Weights of a small sound classifier.
Model: 19M parameters, log mel input, widths [96, 192, 384].
Training: muon at rate 0.0046, batches of 128, held-out accuracy 100%.
Data: 39062 training examples, 25.6 epochs.
Rows from block 3 of a small sound classifier, named by matrix and row number. Rows with one number within an expert belong to one neuron, the router's apart. Each number is 500 + 40 x the weight over its row's rms, rounded and kept within 0 to 999. All counts start at 0. Numbers have three digits each. After the name is the row's rms in percent of the matrix's.
Before each expert's rows are labels from the 100 clips, of 14976, where the router gives the expert most weight on average: "peak in band" is the frequency band that holds the peak. Only what is clearly more common there than usual is listed. The data: synthesized solo parts of chorales (CocoChorales).
# router: router (model.blocks.3.mlp.router.weight, 8x96, trained with AdamW), inputs 0-95
# up: expert up (model.blocks.3.mlp.up, 8x192x96), inputs 0-95
# down: expert down (model.blocks.3.mlp.down, 8x96x192, transposed), outputs 0-95

# expert 5
peak in band: 1000 to 2000 Hz
router.5 109:501452525452523534494490500590427476498466432525420538513535554530590434530485581456490555470491549464467431474493502534525533472511554517512497423484435498519545475552526529513501475543559528519516439449527478484490527535511473500498455472529469507536501452422471510524474583484403513511
up.0 104:485462471495535493485459542475530468469501479506499402464504573561463509470611449536476489457493496470514560491434472488537523452583499502502505437575510481487513486470403529548508523460485499488511522546476446542484486489408492544481523509529500434510513470568508489504548605507553513577
down.0 092:503543494518457530452489527517553496517519466450457541486513476497485474490480444467488530526406480509484504550457528469413522516510505504560528529584496585467530553473429502529528546471517516403519429504526515533514455489482494562494471549417548428529501488462492530591441561469541468557
up.1 075:487448550543462486521477485481483499459530496446591515474467520452430492490464557501525464475481535540515483545468444505513506514432590529429500512468519548497479471497477560454449446572487470499476462412481596508469531537508474521549536510471488546429499473555538542577473537495585467532
down.1 084:524556537423460484468524486566521554560484476494453510520518541464471432518500496443479498536499458478500457516516450556495523542501560478583448491494492503431555493588435453496544514565479451550554513460555466531477464488591463496443499544536511549439462483506520476504431468498483432547
up.2 098:542592446475543520485528481439493559488506562463477573420478498465477516550483521548513436469472432480500552515505465507498527493506483510491509535450505453486439466549491495579571450476453458474526497544541596496425481533422506449520556579524491501485489500436483542549523475439495498515
down.2 091:454531637489507556492500458543394467549493536473550526447426437470566502488521496495543508518454462519477572413520455548558483496534463534494506456485501538474573500433459538488477558520490494495528465504476435532492553463483521531474460495553439549465534505498503488503554530493460492504
up.3 128:565491377518464427462504570465441473523564466524523461465519478415489564509450538533501502521556552532535519417536502485549496562476516486451514557495490551486439530499565476494497503575500543504471466545469493459493522513558522485463492498526474556421508535474514448511462475478460461563
down.3 124:512577448558433487450544486505449468502531594500365508513510506595480439551494491484449443541519406498528529551467485512444546484521450477488526590518507455491486520523470456490477577534497480537473507461502526487552457524494551462444495519541528480525527480494493500495523528461565499518
up.4 131:511502529549536479521466482479476588507546468501489443484478530465532568417556501493496521469525484515496505502471560460543481498498474477470480522441505530475491536545426543499501479549563571527518480460579590530482480461387514449512436470449483557476446555455483569562474535470451474519
down.4 137:539477560461473444502527504489507490434428507520498500502555375542530457539431565507535478592460461492537534461510485455563476521532504489562471475479555542492523505507575514533479468444442533477544471542392502484556567473490486498499488499459473487574535544451476530501499533484525469469
up.5 098:508459514515454490541495505499496498441507506432500501490419521526515404477478524450526508485500471535430467454489496566465493465494504513548575555465516478565504414475539565501471567538572471513532568573558497478484465489444513551488487485543548438574483492521494507471439533569469415490
down.5 094:444458500471570500453510523488567470514507475560512472522477565529500454485506483514515501462538502485524410497488489472582466528562514404463494497546508453575568463497535518495432453538498479551467431502465517494555523533491516499442527513412578490563532491562478467533509396526468494503
up.6 088:492429481523498490508449473442573520476522500511409498547431474508512472506584468520494470514437452567505472523541455503452482474541455546534480487538456483537556576492467565499475501482508554534524521529547506609499534518471451502397448453497551503495489519546490561537498503515460432444
down.6 080:489445524535492608424532484534546472504490468528494482502552481537408537407454528463467492497539482557541528464480499518520508579501484424455482470551488483527554493489512525543420455549540482481502548459488485495492478560454477535503574452512576405483455467452498525531517505548524476530

# expert 7
peak in band: 0 to 250 Hz
router.7 094:511502471517518479414484535538526516461516525436543596551445557479512500454501446492485546537540506511479521478496528516499536507506507467582497617497517434499451496501442484488494481514469432493510501544481463545513485444423506487510460511412495519491546520467533510433401499578443452434
up.0 123:452527467412551486534518520557443488441493568525472515458519476439438493514488475458457482527489593478434470584537427525452536589494544533547480479538518473512463536499528542468517499448441524510487516439481485488511465550591472527557510481515549511539424485543475507537543487506462534531
down.0 113:490533539458547462499502427439506525478415566547537535463464520541504495547507503546495577543528501528486471476469514458437456428536454449476476534485559489515439543493551530566461534587477536475543500496510490507526475509442515530508477491459431494544449563449460502501408500490460574552
up.1 085:496478505408571468551467531491490562495508429504534525419496490522478547517482482504530482479552456512569531447451501524443542502445497512524492489487480487512525457493487514477467484438506552477507550522451523575447535500492493493481525503462541474443478602601558449492468499529569432601
down.1 092:452499482496516482535481487495526542474552535557507478480405435481506539512488473526444391491493517461531444572482467432534448553517570474460481517511434443484511495472484476479593492468548535457481518437530547497527542581484497489564493500473480502499536504530545458456582574518544451479
up.2 107:441486525492467530544449513482538526515520558507498540591426522450481528568470506510507476411488443459477488539517484433482532482467467542511543607464456527449591481541495487450512476471397506474472539545484487515491458497425514501508577490514525547516474537552501525482449559459550480490
down.2 106:532446543520490546476532493549495503440428478481489420440544469484563461526530497546514464486465551459472474448422509455565492582535470487490474489563415494483490435424512493604506480482515558484437553531529523491504457545458542523457473550519531504523523516558473500577488489518473458490
up.3 116:454545525426497531554534490523541491561540473535461465490515595443546536518548492501504513512512502454521470525475531526509518570470508437460493444484496465478515477489489525462508527523442470459502505592474467528432543397498442553513504511513501501570541506492416464554509555385497468441
down.3 101:531465523549532472515498570431417484532512561530526501519444515485498511462444429529498462532500454545499536545552533500504481474507509460504493442489518436525405524467595477480538529543508506462560482506556490547501571477480462524484555466492507531555458493535491463508559468499418494377
up.4 074:492519534454510501560505477552498429572487500509606481467499522495486419468469539461519526491483550505486454482455522524456520531475530548494431500556481517534479533527471518522487456593478461502522507455543566593501470419463540423421562515503487455538505513412484569461469504476483496519
down.4 070:484535575416482478528491557502466480522517464542460469516525503575505487533478514441513529511448542484517535506468472495468602596492541470467477523426531450485489553520520443457475512517513493444453504475620441426556405447509505526555508517512528474497451459476503473506460500501499537548
up.5 076:543439429576505519424520522518508530509506502455505495468544456502547471462441484458537570457481417548569502504454490554560522507461461462479519475484446474521504500489513492506512525420542520455439394487593501449501499532526530482499521506531490598488531485532450521526569519421495508478
down.5 077:476488553484488478461456531533536512442558475489502549568451475606504508547390537471474433512437478495552533518483522533522527537400471486522499493526520497496490586523505425489495531469503447485451496496446439543482524495558469466508485452556496575434507469520552526508529516542427469488
up.6 089:505478567551450506544490554545476528529482529527461521383491511468461461528501519502547477392441534557474506524520469528493546546500481417466526406471503524453443533493545570532450484472548527542504497501538450498504433486503538492529432524492553508449522537597491481499531461482469466522
down.6 090:519578481423462424488479518555550507513485572515459510410531398459564514441542528407518497508465478490530532469495505501532446497525510521552478522493550518597522597471467503525468534528473525512463513462443473572466540472482519475490484473546483495465554482453526515549500445468472523521

# expert 1
peak in band: 1000 to 2000 Hz; 500 to 1000 Hz
router.1 108:526497503446361473537522542488477523502555440467548446524457527503505553469474574450506473453513407476512486475448519542453511575463441498499527437489549543514546476558463500429521505537446501476487494540533442556482489492517434475487501491435516499498517468438525517435433470513500549517
up.0 109:491465381522498470540531473468529509514526513482521515487555544477538509473499459443563538486495467519525431445522580540502519520593451483467422519487503480463528507529485562451502491524560529425551512576530502527495444485511485451474535447474425505480484548506512554462546536548516400463
down.0 120:545449536455462541468592549451555429405507501516498466540487507538480532485507443504446538600505536476491513516513566470475505475487533418526457580468562466534530508426512490473489498518438529492518570545510491491389505533463499478536513486486534473472536468527572516546447506506506488487
up.1 129:485498417519430509650519546443466455496472493487532499514531474519485459505477472499436503518496438460468520474492490521547493565471560444438500516488550467478471545548523482514530487464520497476495501537518523500506519572447516506502497460479431551460566575528443492604524527526541439441
down.1 118:475474457585538504474552549496527502519493515510409478506484485534481459451494449511537525583478477547487442434494449466562596492544472502527460487496447489518514502495544548484484452465521549513503483552559521462490551475499519394524474484551478403597475505563452490531517476472554475487
up.2 107:515531470450520572509453516456535478439529472454484499498481470449570501481439526453490523463477468614454507512525510539431491550520520407533514415567556595509518487558485449551445543513522523517488570532523464547481539492558473515497505515488485529474528462505497511544431445513455454487
down.2 106:474493564499513553511467504510545539417519426519441521546540566521567487535476459517426476519468514537478478461527511524468460486505499523445431505501523476447485501394522521543425529453464510538506485564503477502474499392491562485473449534508545559496477543542452440531510553477516486582
up.3 105:472497559547490485516522501579457482495535555471400536511436452521517494500521484534477493455420503478494490512443485564514530472497512489555448506548490478545522557504545490489538518598456464485463555533500521508438448523485531445416425554434476548465540578496465478480448485550559471506
down.3 103:496497524499488497504520552474456451520515528424571428495501518424465513473549547493507434507562544554555493440469495521475526496546484384405470533509504506504471536435557533492510515509434540483586477460457553504481496556414488449495564479500491502475489563535541495545501446519528499540
up.4 076:548455504466473536473497518599507444426471477486491471491502443570417426483482519510553521519546512506533504544585452553479515519520500499473459514387436513542478555501462470444477455560509519522466489462543560518487564484466537477487514512457557416538523493527505464509527524463508569542
down.4 079:534586501485440463547448438463502425533466539442547527436462470480534491409467580495477483447519547462532482598470492484459477476497550468489529461532491579507557466559560532485509468535542565468531519458526472509546506444475560471472568496508466499504451509546515511479496503479554513459
up.5 144:435460505525488510522489631594500467446463452490520503505577529525506467456539552531459500487504536548501534521578535466527535495490479513439503491510497551478498526510485446470500479506509401449472485456509473525507507442461586504533517573447517414564457485432536496481546461481547512475
down.5 128:524524524488438451454537470546500464493512523526546529454462456472491430474480531506479502522453467534433567537516474509487462533506526447496505504505526468488560436519598497486544564504524441524472539471531458525500456504511594519507639488610446494478488465520465476428460492532544486493
up.6 109:497458511548557458518461484464461444498517480484544515492548501498486491479383471479485515432551478540566469525604487526488591534439449506439533562499475494463531449527517472501530504488525477557485446487429484500461514563484539498429538533544576519555441472463459462495559476534534517496
down.6 103:564436524509445525513530503527508492539496552547493533533372412500448576505522502455466471537504448476505487468505564516476495490502515542472567447385491556508548514545522506540511492563479490407510423444559470528533516481578493523514499509505477486510447443540501498518447486492483509477

# expert 3
peak in band: 0 to 250 Hz
router.3 098:478508503461450483513464502497506501610486511467434442475459475492482522478529551433495516504479429501489526483453483538479565470570470498431556411476444475461449471487507416541580493528576527471438468499436461476512476503513494477527477484469432468568472569532538549494554512535522549496
up.0 107:428511516527519527476480568449525502490493543491487524435554358456522524461520549462515497582590481506524514437494569464454458540499508490540422475484536504518534422460481490525546463478544557431545492464569442501502520506514552508489518475520470490467493501461489492525478502573462550546
down.0 102:515536501510480479408463545517496589449516472495528506462533524506555467594439523503483513500464529510425479510462498499541544525487529500428478471490435519506435449578482466551479498493543527443506588478522544491523375499488556573470507433476494419509513551546518501481480519534510485499
up.1 111:532445460559503518421585526486485533505518546545498529497546528508485496471512426453547498515490490449443519466496522417445438498491564482548453491516519548506487589448483498545575510508484534476458471450495506426420523503571471505467518541556515482428496460503526451533566562502479565511
down.1 130:482537537481457478443563531600454495572510491528514531492564477435531568540499467491532521483495478483503576579474554516478490466482469462429519561463450421514488465478491517513417500516431534454452458454524467528517441572507445518518534548469502496533489494464522481508564479586531476483
up.2 125:540507519504462495419475543538430470475486505490418445499486445578462469521479528575562487484468584419538492478479432514475568488491488533481582579504554528512495455549501479546444471530507547526425486502536503557438508459506508481491500496527458535544467516534571477527469533487561458478
down.2 121:552563513525563541494475492519570537493482456515476491567507548508496547458516481519501515440562482511551490573472458518562469466514462442523447534548496538470497430402427513462411499479564552411532438565406499470513504457511500466506509532503510507477476483493568502532521507478453480491
up.3 108:482547542501506533522455541569476517491551502502480542540478458445546584484451522525514454478594470522501475519516550485531495485498523444461501484415505476563502493515475545509480464435516508418492448519502554465546518521540461496488524473471480467435622601458497481460453547456477444457
down.3 105:448491543449483558464567380458517473402525513602551520477555586423501496480445490488494483485578523503475523485518480484549465472495510559431561499505508520480476498500555470533509512451484469479496543505507537474480464532556436499494439576494485494538485515533544528455449496504494521564
up.4 106:546559473432504517541534488499573497462486520477497470491560590482490442501525553519511627506470468484461611559532510483500494510510514510579439512492495432474443490493522459477505529557553512556492506438441470480469530508544527513459468484438551463473480418495448471514458498500437495502
down.4 109:491475518482435483556438481555490518547515544482469551485462473448455462549519515457487538473544425530527543542525438455506551563520488487449569473488468552492529462529527571450496533489613523534555544498565488507474465513464561504416507462507418447491482526425529467496513486481542472472
up.5 078:497503513545513501493561472446452524539500454452489439524460519504559533512549538529492576495475531510516499440510493469486534570523481412500602535483447443496591521481604503462456423582488481516552535470502487486500516406465566557465530496512485519445481455487475449529479499482486489480
down.5 071:490447428523448486518563525493418493440471548547489518484488478523467492530536552542492541484489501522530532441391543489556541425528582456509534511574590470457515534506448474455531545513505451479542492526458538468544481524459564475493480452528418518481509490518473453502510519563458449484
up.6 084:447566555497544490471506430430479488462528505486542519502517491514519496514385490554483493544451541598444545471490498445543530475560538447434559466498556461506505460537535501438487514553462515484489560517488518491456511530516507530504469547462492516568571471425489460460503485489420554545
down.6 089:564467435493539454515513466479505540505488533530464555497463536500471434526549553492462448504523451549521536463518467512452502465616482476536535505507533494468449521496488457628460506490477505579541507498533391492585542469499491483469471443461424498553518496490504542482476478566497469476