{"model": "sound classifier", "dataset": "synthesized solo parts of chorales (CocoChorales)", "train_examples": 39062, "n_mels": 64, "hop_length": 320, "input": "log_mel", "spec_augment": true, "win_length": 400, "targets": ["instrument"], "num_classes": 13, "arch": "convnext", "isotropic": false, "norm": "layernorm", "hidden_act": "gelu_tanh", "mlp_ratio": 4, "inner_norm": false, "moe": "top_k", "num_experts": 8, "moe_every": 2, "expert_mlp_ratio": 2, "experts_per_token": 2, "shared_expert": false, "patch_size": [4, 4], "conv_stem": false, "depths": [4, 8, 4], "widths": [96, 192, 384], "kernel_size": 7, "label_smoothing": 0.1, "loss": "cross_entropy", "head_dropout": 0.1, "residual_init": "none", "optimizer": "muon", "muon_scale": "match_rms_adamw", "learning_rate": 0.0046, "momentum": 0.9, "nesterov": true, "orthogonalizer": "newton_schulz_5", "adamw_lr_other_params": 0.0024, "max_grad_norm": 1.0, "max_steps": 7800, "batch_size": 128, "epochs": 25.6, "lr_schedule": "linear", "final_lr_fraction": 0.01, "warmup_steps": 390, "weight_decay": 0.1, "adamw_weight_decay_other_params": 0}
Rows from block 13 of a small sound classifier, named by matrix and row number. Rows with one number within an expert belong to one neuron, the router's apart. Each number is 500 + 40 x the weight over its row's rms, rounded and kept within 0 to 999. All counts start at 0. Numbers have three digits each.
Before each expert's rows are labels from the 100 clips, of 14976, where the router gives the expert most weight on average: "top examples" is what is common among them; "peak in band" is the frequency band that holds the peak. Only what is clearly more common there than usual is listed. The data: synthesized solo parts of chorales (CocoChorales). In brackets: how many of the 100, against the usual share in percent.
# router: router (model.blocks.13.mlp.router.weight, 8x384, trained with AdamW), inputs 0-95
# up: expert up (model.blocks.13.mlp.up, 8x768x384), inputs 0-95
# down: expert down (model.blocks.13.mlp.down, 8x384x768, transposed), outputs 0-95

# expert 7
top examples: trombone (99 vs 7.3); note G#4 (45 vs 9.4); note A4 (33 vs 8.7)
peak in band: 250 to 500 Hz (100 vs 25)
router.7:552477506543524481460520565449460478474507527510528474506472442503517525570537513495473514448446441521505568482462576490426543514526472455463513474547473471520566489518571551503466505502456539498482536591456491530491452572483429552522523514498475465517490473483465558495470467521498425474
up.0:517483505511463536563461490511523484514536489491462465512526499583486531446520449508569473508520539510530474406449535593521537511476522429540524493379460487595518517461460483514536483510437482545581550498503509476517500421529455529566519462517465506462461529492507418536534505522449496501
down.0:449521490435499499480480494499510550482549511404478499550544455492479501496486538503503493482501475539573386517457532447583479451482473472503472527562464427503513514460501502497491479525555510554531467473413518506508489433488475513419590553454488487505440507572528546497514524447531513484
up.1:551460527507450490541454521556499530629457484499410531473509543449487505548461459478511513495514533510588506512524510511556463487426577452512444520484547493498507491504506527511527556521555445495420552543527526518464525508490429507570566496591441480493488513558431532474514519455465504568
down.1:498476545482502538485542502489484561470473528524525531511490645512460541456446475531451514435502576490509497524509436505512489500528482508549491554533436429494534545490503524493538552576529550546468459458510495499488433490439472521521551459488459452526528457469477495516489524568515517569
up.2:481561488539509514429487535551463443572501494511492502501508491466495510435484546526511458490584474562456532556478577542517469460453493560530565580536480561483451532449492526522469503501560464447474572494498569534516476494439547494495555566416474513493575521491476482473472546461515517548
down.2:528463441500506462460548549509533504546536501495428548425420542478472467498479457518507518510558512499549542485513565552504491501529545574476500594463518475564414472483472511461448419380510511540518522456506497527533470516520463414439472451549560510481500502501499467469515479550498501439
up.3:504408480459425546489540488433497483472496426448480456486516525574473515512512594549516451551523511586509513483500535449577519501603455470471449500433541511453509537485519459549473543543480493524509503424445443453514494404508524445559513477526442519538515573463500447572504505487484525466
down.3:443457511430493500444473508519429501464527471541556466533488476514442512514501526536518476501476456552453481584580528499549384471522526494470449470528421503492420480442517502556492492471470467435524571536519551471473506468468534421508554506499488479540557535517493425485422403472578498501
up.4:528422454446476508492445393506484472586576468530520506489440562462596478454560586542482579520482523438479480521449445534464482488554511534526432468494529518605484553555460462537537465504489517448458444466524458499518526530502536546558470531524517471499515494502507517434502484549447483485
down.4:541515475446448511485536503552554490520490535472466532532565521468550481512461468557421501513446467430456514469401545520483456541459528417454512516507536489503431559481443551507560515484467535536459478520465511461424495448519490538498526483463527432465511546462540547478528496546446564534
up.5:503553489555520506556592482590544528510548467555527544565502530511517579458462468495524476484549455490522490492532496503429518525431501476540540483412537502536455516481424569527493514471449466483452476536524529541487509477468534490590522524482502512440473412466514427550479466599505454475
down.5:470479511470528404513486488513496480568537499464469475436524588549506501553498530529496506453484476386476485511499494527507525496487514514473524548487558553505545474506490460520453488548518538511421519532486533515500566505442460439494470469532486511540493452497528518516533479476547476510

# expert 1
top examples: tuba (100 vs 8.7)
peak in band: 1000 to 2000 Hz (100 vs 25)
router.1:469522495499494544530520436491516527503506422482537477609549551542456479418481473564561509544490553571490483578532469527540525491438481493496433518555495491462475487569501569453481517526398461509472492539575482528521533512547468584563497494501496526464472459441484542413481469512530508494
up.0:529466466424490463473478458520494499499469484464465503466556546525530527490520526508491570528551480501489472471523511487501483479503508484444478462423479480499499515583526468475469544578479523491524436411500446529538435432582543514566530469506521477514467527498549495538505500545539448533
down.0:553481499503527491624545484552564507484458541504600502485497512451511437490518509500570410518530468449523488437505549473494513435541544491405527540391476443429513458454461498499437571533487517558518470535510580471451504511498537488598404491559533478447444509528500511486450440529512547582
up.1:542470496504474491483652624464445594553509457503426488546463551526549508543436483543504511504467423504497512530498462543470530526506505531429515440453489519427547513532472527497436519504533486493491512507460551446421559498515517451529425494503479466480483543515529534593503459476463530501
down.1:503458491484548486516483356514458595526520517472523461506493488494517478442495462562497441495484514483482467373506451499541500536514532400403498482405486527424562510467501436433501476510526470505478523545518520497528526515530488496511425524472486478538569530541515485458564527557513569481
up.2:500505553474447509469441482528479585529530505491504465528518520537456495525530570500513476551580484459548502440484492485554455471547525480474484504531473467511473527524584523492496483440563553456507527494499424482605455568485511445490476469469514528559508488453462512492521454474459488486
down.2:452507511434494462492534531488599477496583468493449444491536505512530529472522542502497482545461538502468438466440499503507533512482480442443564466535537524521549541451479503460490445509570500521439481510464445490503553511519521419528544494512440443518534505457531531576528455455512489534
up.3:492454465516509510447524503477491460461519507493576523513435464533515437508483528480513524469533494525515451581480540588494548499547491471468657529409507552442450460514474507554513504474536494482517501502516466526443513481487540485425406506504486488500428491471517595539492533548567455566
down.3:538502555473460584536505507520488541511495519533452505571528494521522488540506494536489474527513480409543456437475483473529512551541442505422458468561473501519471575503490535502520515519535528388516507512480488486513514510538477450446519520533546548608467511502508585489579565493454570502
up.4:476577527551443482508464480531434528501475513557482533480460442485511450415475463510478536570521520501476396586562459513469559524499504469478539539479519511498512571469497580420498504492476503506467513561493494464489465499534518479465511535473504498461404508483585507464533483542455528451
down.4:508472456500479528498530506505444501401503534443504509489444520463463491525476521484456504520541471526516468535429601572549538474508496558532571488532505495523489526553553513523487496469491469512533490551513547579503576538445461454512513570517480471470460497525540499565518471504518508467
up.5:566420548512468514550426520578456591549489458465437522450468482511523565550487495541495533474491514490485520458545509499576409478450483549530508488476402502552512510484454516530544527456526546415460514484543486524483500570496507518501547454503570462587537547504483498489542483474496532559
down.5:527542528496490562426534412457503492506520438513545513527468444523499493500485488520545524520473472445486487469586521449405453525495496484463496389456502504497516533479548545544524571498466524483463569423492449458497493587436486505466575510473572549409483493451455517514577537478505464378

# expert 5
top examples: violin (100 vs 13.8); note D#5 (35 vs 8.9); note C#5 (30 vs 10.1); note A4 (29 vs 8.7)
peak in band: 1000 to 2000 Hz (100 vs 25)
router.5:525530477517518466524526560438491541437477467438487453505480505523510545503488462445523515487499441507499601473474447457489466515478471477429544576501474434534441478444457423569524498455511435469524457535464536521501492441517525453452456511560459475513502517585548568475441472436538529458
up.0:526443459551496526531457519480502566583503513509507517505532531543431501495470412525510511575503538588543554488465434497508506520392514554467493505537466482491615543479521495497451506546579522488478534427494519561445601602439463470537509501504527539543552492392484485503478445493494519474
down.0:530452476499519473501497528467573588500552488487612503461485515525530577456442519504558460470517505568516575522466481493510462559522539429524411446472545518556541516514427509532541493448473568523489573469445466531525545469507580471598469524454515436485605510489597513515497524521530534451
up.1:460492538534495522524462472526498551440447498552552499469456499619453473481503465508471553462482544485406459518485538595565498499397498540490504538531495508455429482616481525440419518508518477520526494510535566436500555509556537506505560495465492507547477547608498581532429512432508499507
down.1:560507588546472466469551542544472512488427468463563552516474526525512593533460468502466522467598429438523452443477488460523520482530579482522500479508558513522509539528524514457512486506506485483500529475501553457448541454529529491485565449465569519454457503442531477458539487463508582584
up.2:540510559533476484499378458503483508544456478405521464485507454540517465490488435513486467443513540479473441482511477561520621529486577449439521441503500522467557605504481448469523486517542646565419516528504525506483382482506539550548483536498477522481458528495533461518487521454453547495
down.2:468523523467478492495512447510516548474501519535523410431465528493520534469501505409590502448427484482507510452491571464555511513478541504560493537505479469531531545538597486468565468516479519438465509456508493496429539567498504489505419565480560510549499540540506554456391487488539459473
up.3:464426512507496488514517477491478527475468433500527469516514462523548479568520556548540534543471501560494418478479474521511487506623543495404534500526443481493488480473468503490474468528525472513477438546516486459383453521546512447520495484472533465491571532508451471517524564433488519496
down.3:536554545494467512485439488516542505460476513523564503490561559473475412528454452453464504510560518525520545528557510545419470556452506571461495472488523536573518536510523505552563493506478467516459489563472486496496484438563435512541462562519457569469543502512469558436503536503428555663
up.4:462468523453502457566485471552515481537497534502515522402440498485441546523513543504516473461465439499584551486542465519539486531563503519525506521553465531453488586528549569445470466552566440475431525479499450470570546422519490471466517526486469503522508453564542509563508513514511487540
down.4:484481534459499548538494588431477462589544542492541514475552526487473497516475483449563481478502527497551522501500473555466499522455451494611459532523527543454575500441512542467555497554472472455538500514500466540446595479536467465544511512564453517448484479535592501561465505488489521461
up.5:510523499498530484434546520440497498439519501521483460481584402537482525459500532535471523430409475435477483425517559473496501535543456557474474512489500533562513520560504524491475543438501588453519499470528506474542493495507488458474585480484505470464534549470582473486454455600506471565
down.5:538547467517610490533490500501527522490490513511472482511440544491489557559548462560502489509349433492512553487515463560471478510503422416484526457516493515516503485480475527505486513474536497482459479568426494454516484440514519475488601464556494489612533493472473492512474425487530568479

# expert 3
top examples: double bass (100 vs 1.6); note G#3 (53 vs 7.7)
peak in band: 2000 to 4000 Hz (100 vs 25)
router.3:485424514432515508472482552520484429563494517514432437481527560488536528483487545511464512518565481418578448575536470567471461541554559574501550485435529570481578446556483462501459443506544503447487458485464561436519499561468547527491438558515455563464433527497554507551533532570481451474
up.0:438509535488541517574441470583483403565502466521457424479479514425521565462459514536480472483516449472503444454573602456490516456483480504560418501492520493525508515540486522523481505549503448531535477480473492548503416474526527525432523458478488590483614523399516457497515508515476453521
down.0:496480494488484552527470505519459440566465515478530487556530508541565518592465484522504432451508458533459535439524468519545608505491530468517538532506535452551525460540488499514486479568558514562443429522522463576546475514500464503427495443504427446523589547480512492483530440523527527399
up.1:514539603467436531415517477549480572472520493500483463503504496521515554461522525532479540551518469413502422539489464563513493513527511507487557554538486507368499549457495493501480457457584514493458452526556488463434546438462448457514478425436538463482495463498521489528472569517569508519
down.1:477468495516506495465463492512468471497535534522514482531539453539466464473499479486515439543475525420454523468511478563414524474464452453544413434531547522495475497551465507531507476468536575515549563546467495511561487621479493482522529449471490508473524509531479551473464538455476554459
up.2:471517567481518494519493460441470520532490438547545560547487466465565446440511512530437516457471508462502529472488538506489436504461503534523460578543481463421524482473522469523543494484525535522480515548561457495442475462493509494449554447535471422508509483428436484503480484513451540574
down.2:423591521511531436511481521489468485482503542502443425452532519550546445537532449493490557530549535496566431561573511429594636503513523505493485501464567538460483522476484453529534523466472553500519545508524445514494551533483509522459543490503555527534471554494511527498523519515509568400
up.3:553476513474483470470543485369480579507558503551489521501461517482464556463507453430443494530538511545532518390494461448600488460510486515531513476481438490472436480539469386575528556471477549506499496536493522525569430445511485523476542549453502520463548489532453498511468541560431488529
down.3:478454485497513437548548439547524508510555544540531528574464485480547461501581500476482470547475556493513490479436519509461449554584462532489553560484526449473517514446501560515524539475486538503527493520524548479435485527533527475485412458544504549492514458452517509545511578497539521524
up.4:472465477433515520504474478466572431476478469587520569490454485449473568554497511569517477524467503474415509496571477442474537498484572493424492494515536492526461495492509487531548509536461524498502459500451516507512518491495523502494468526498476520484558537555509458531493511475458517612
down.4:568447455511522514470561567515535414525481544474508573457421500528531442555514508531480482491485500555456512567498570517553505517458501488526531567565478478473571463453484485526524484512444528537522483492528509481569506576472557489495482496533492486534496515481540446561532474468553522460
up.5:481442554516455524523455528532567516397496502520534455516415474472552472550510426491506464508493504497526551478506514502513587463534418435505536509511494576553563482492550529490447543526557456511501520537536495494466556477470490477510507578441550515497523514490495541519492506521452428473
down.5:471517566477501431559519566478519591440537491519500531485537591539476483459510510505458536503505481513548575494550508458480480482500420539551493513481422506469513477540526496466559548461435470492546457553523508495480518419518570511471521482498572474511469510563457498486477465479490505590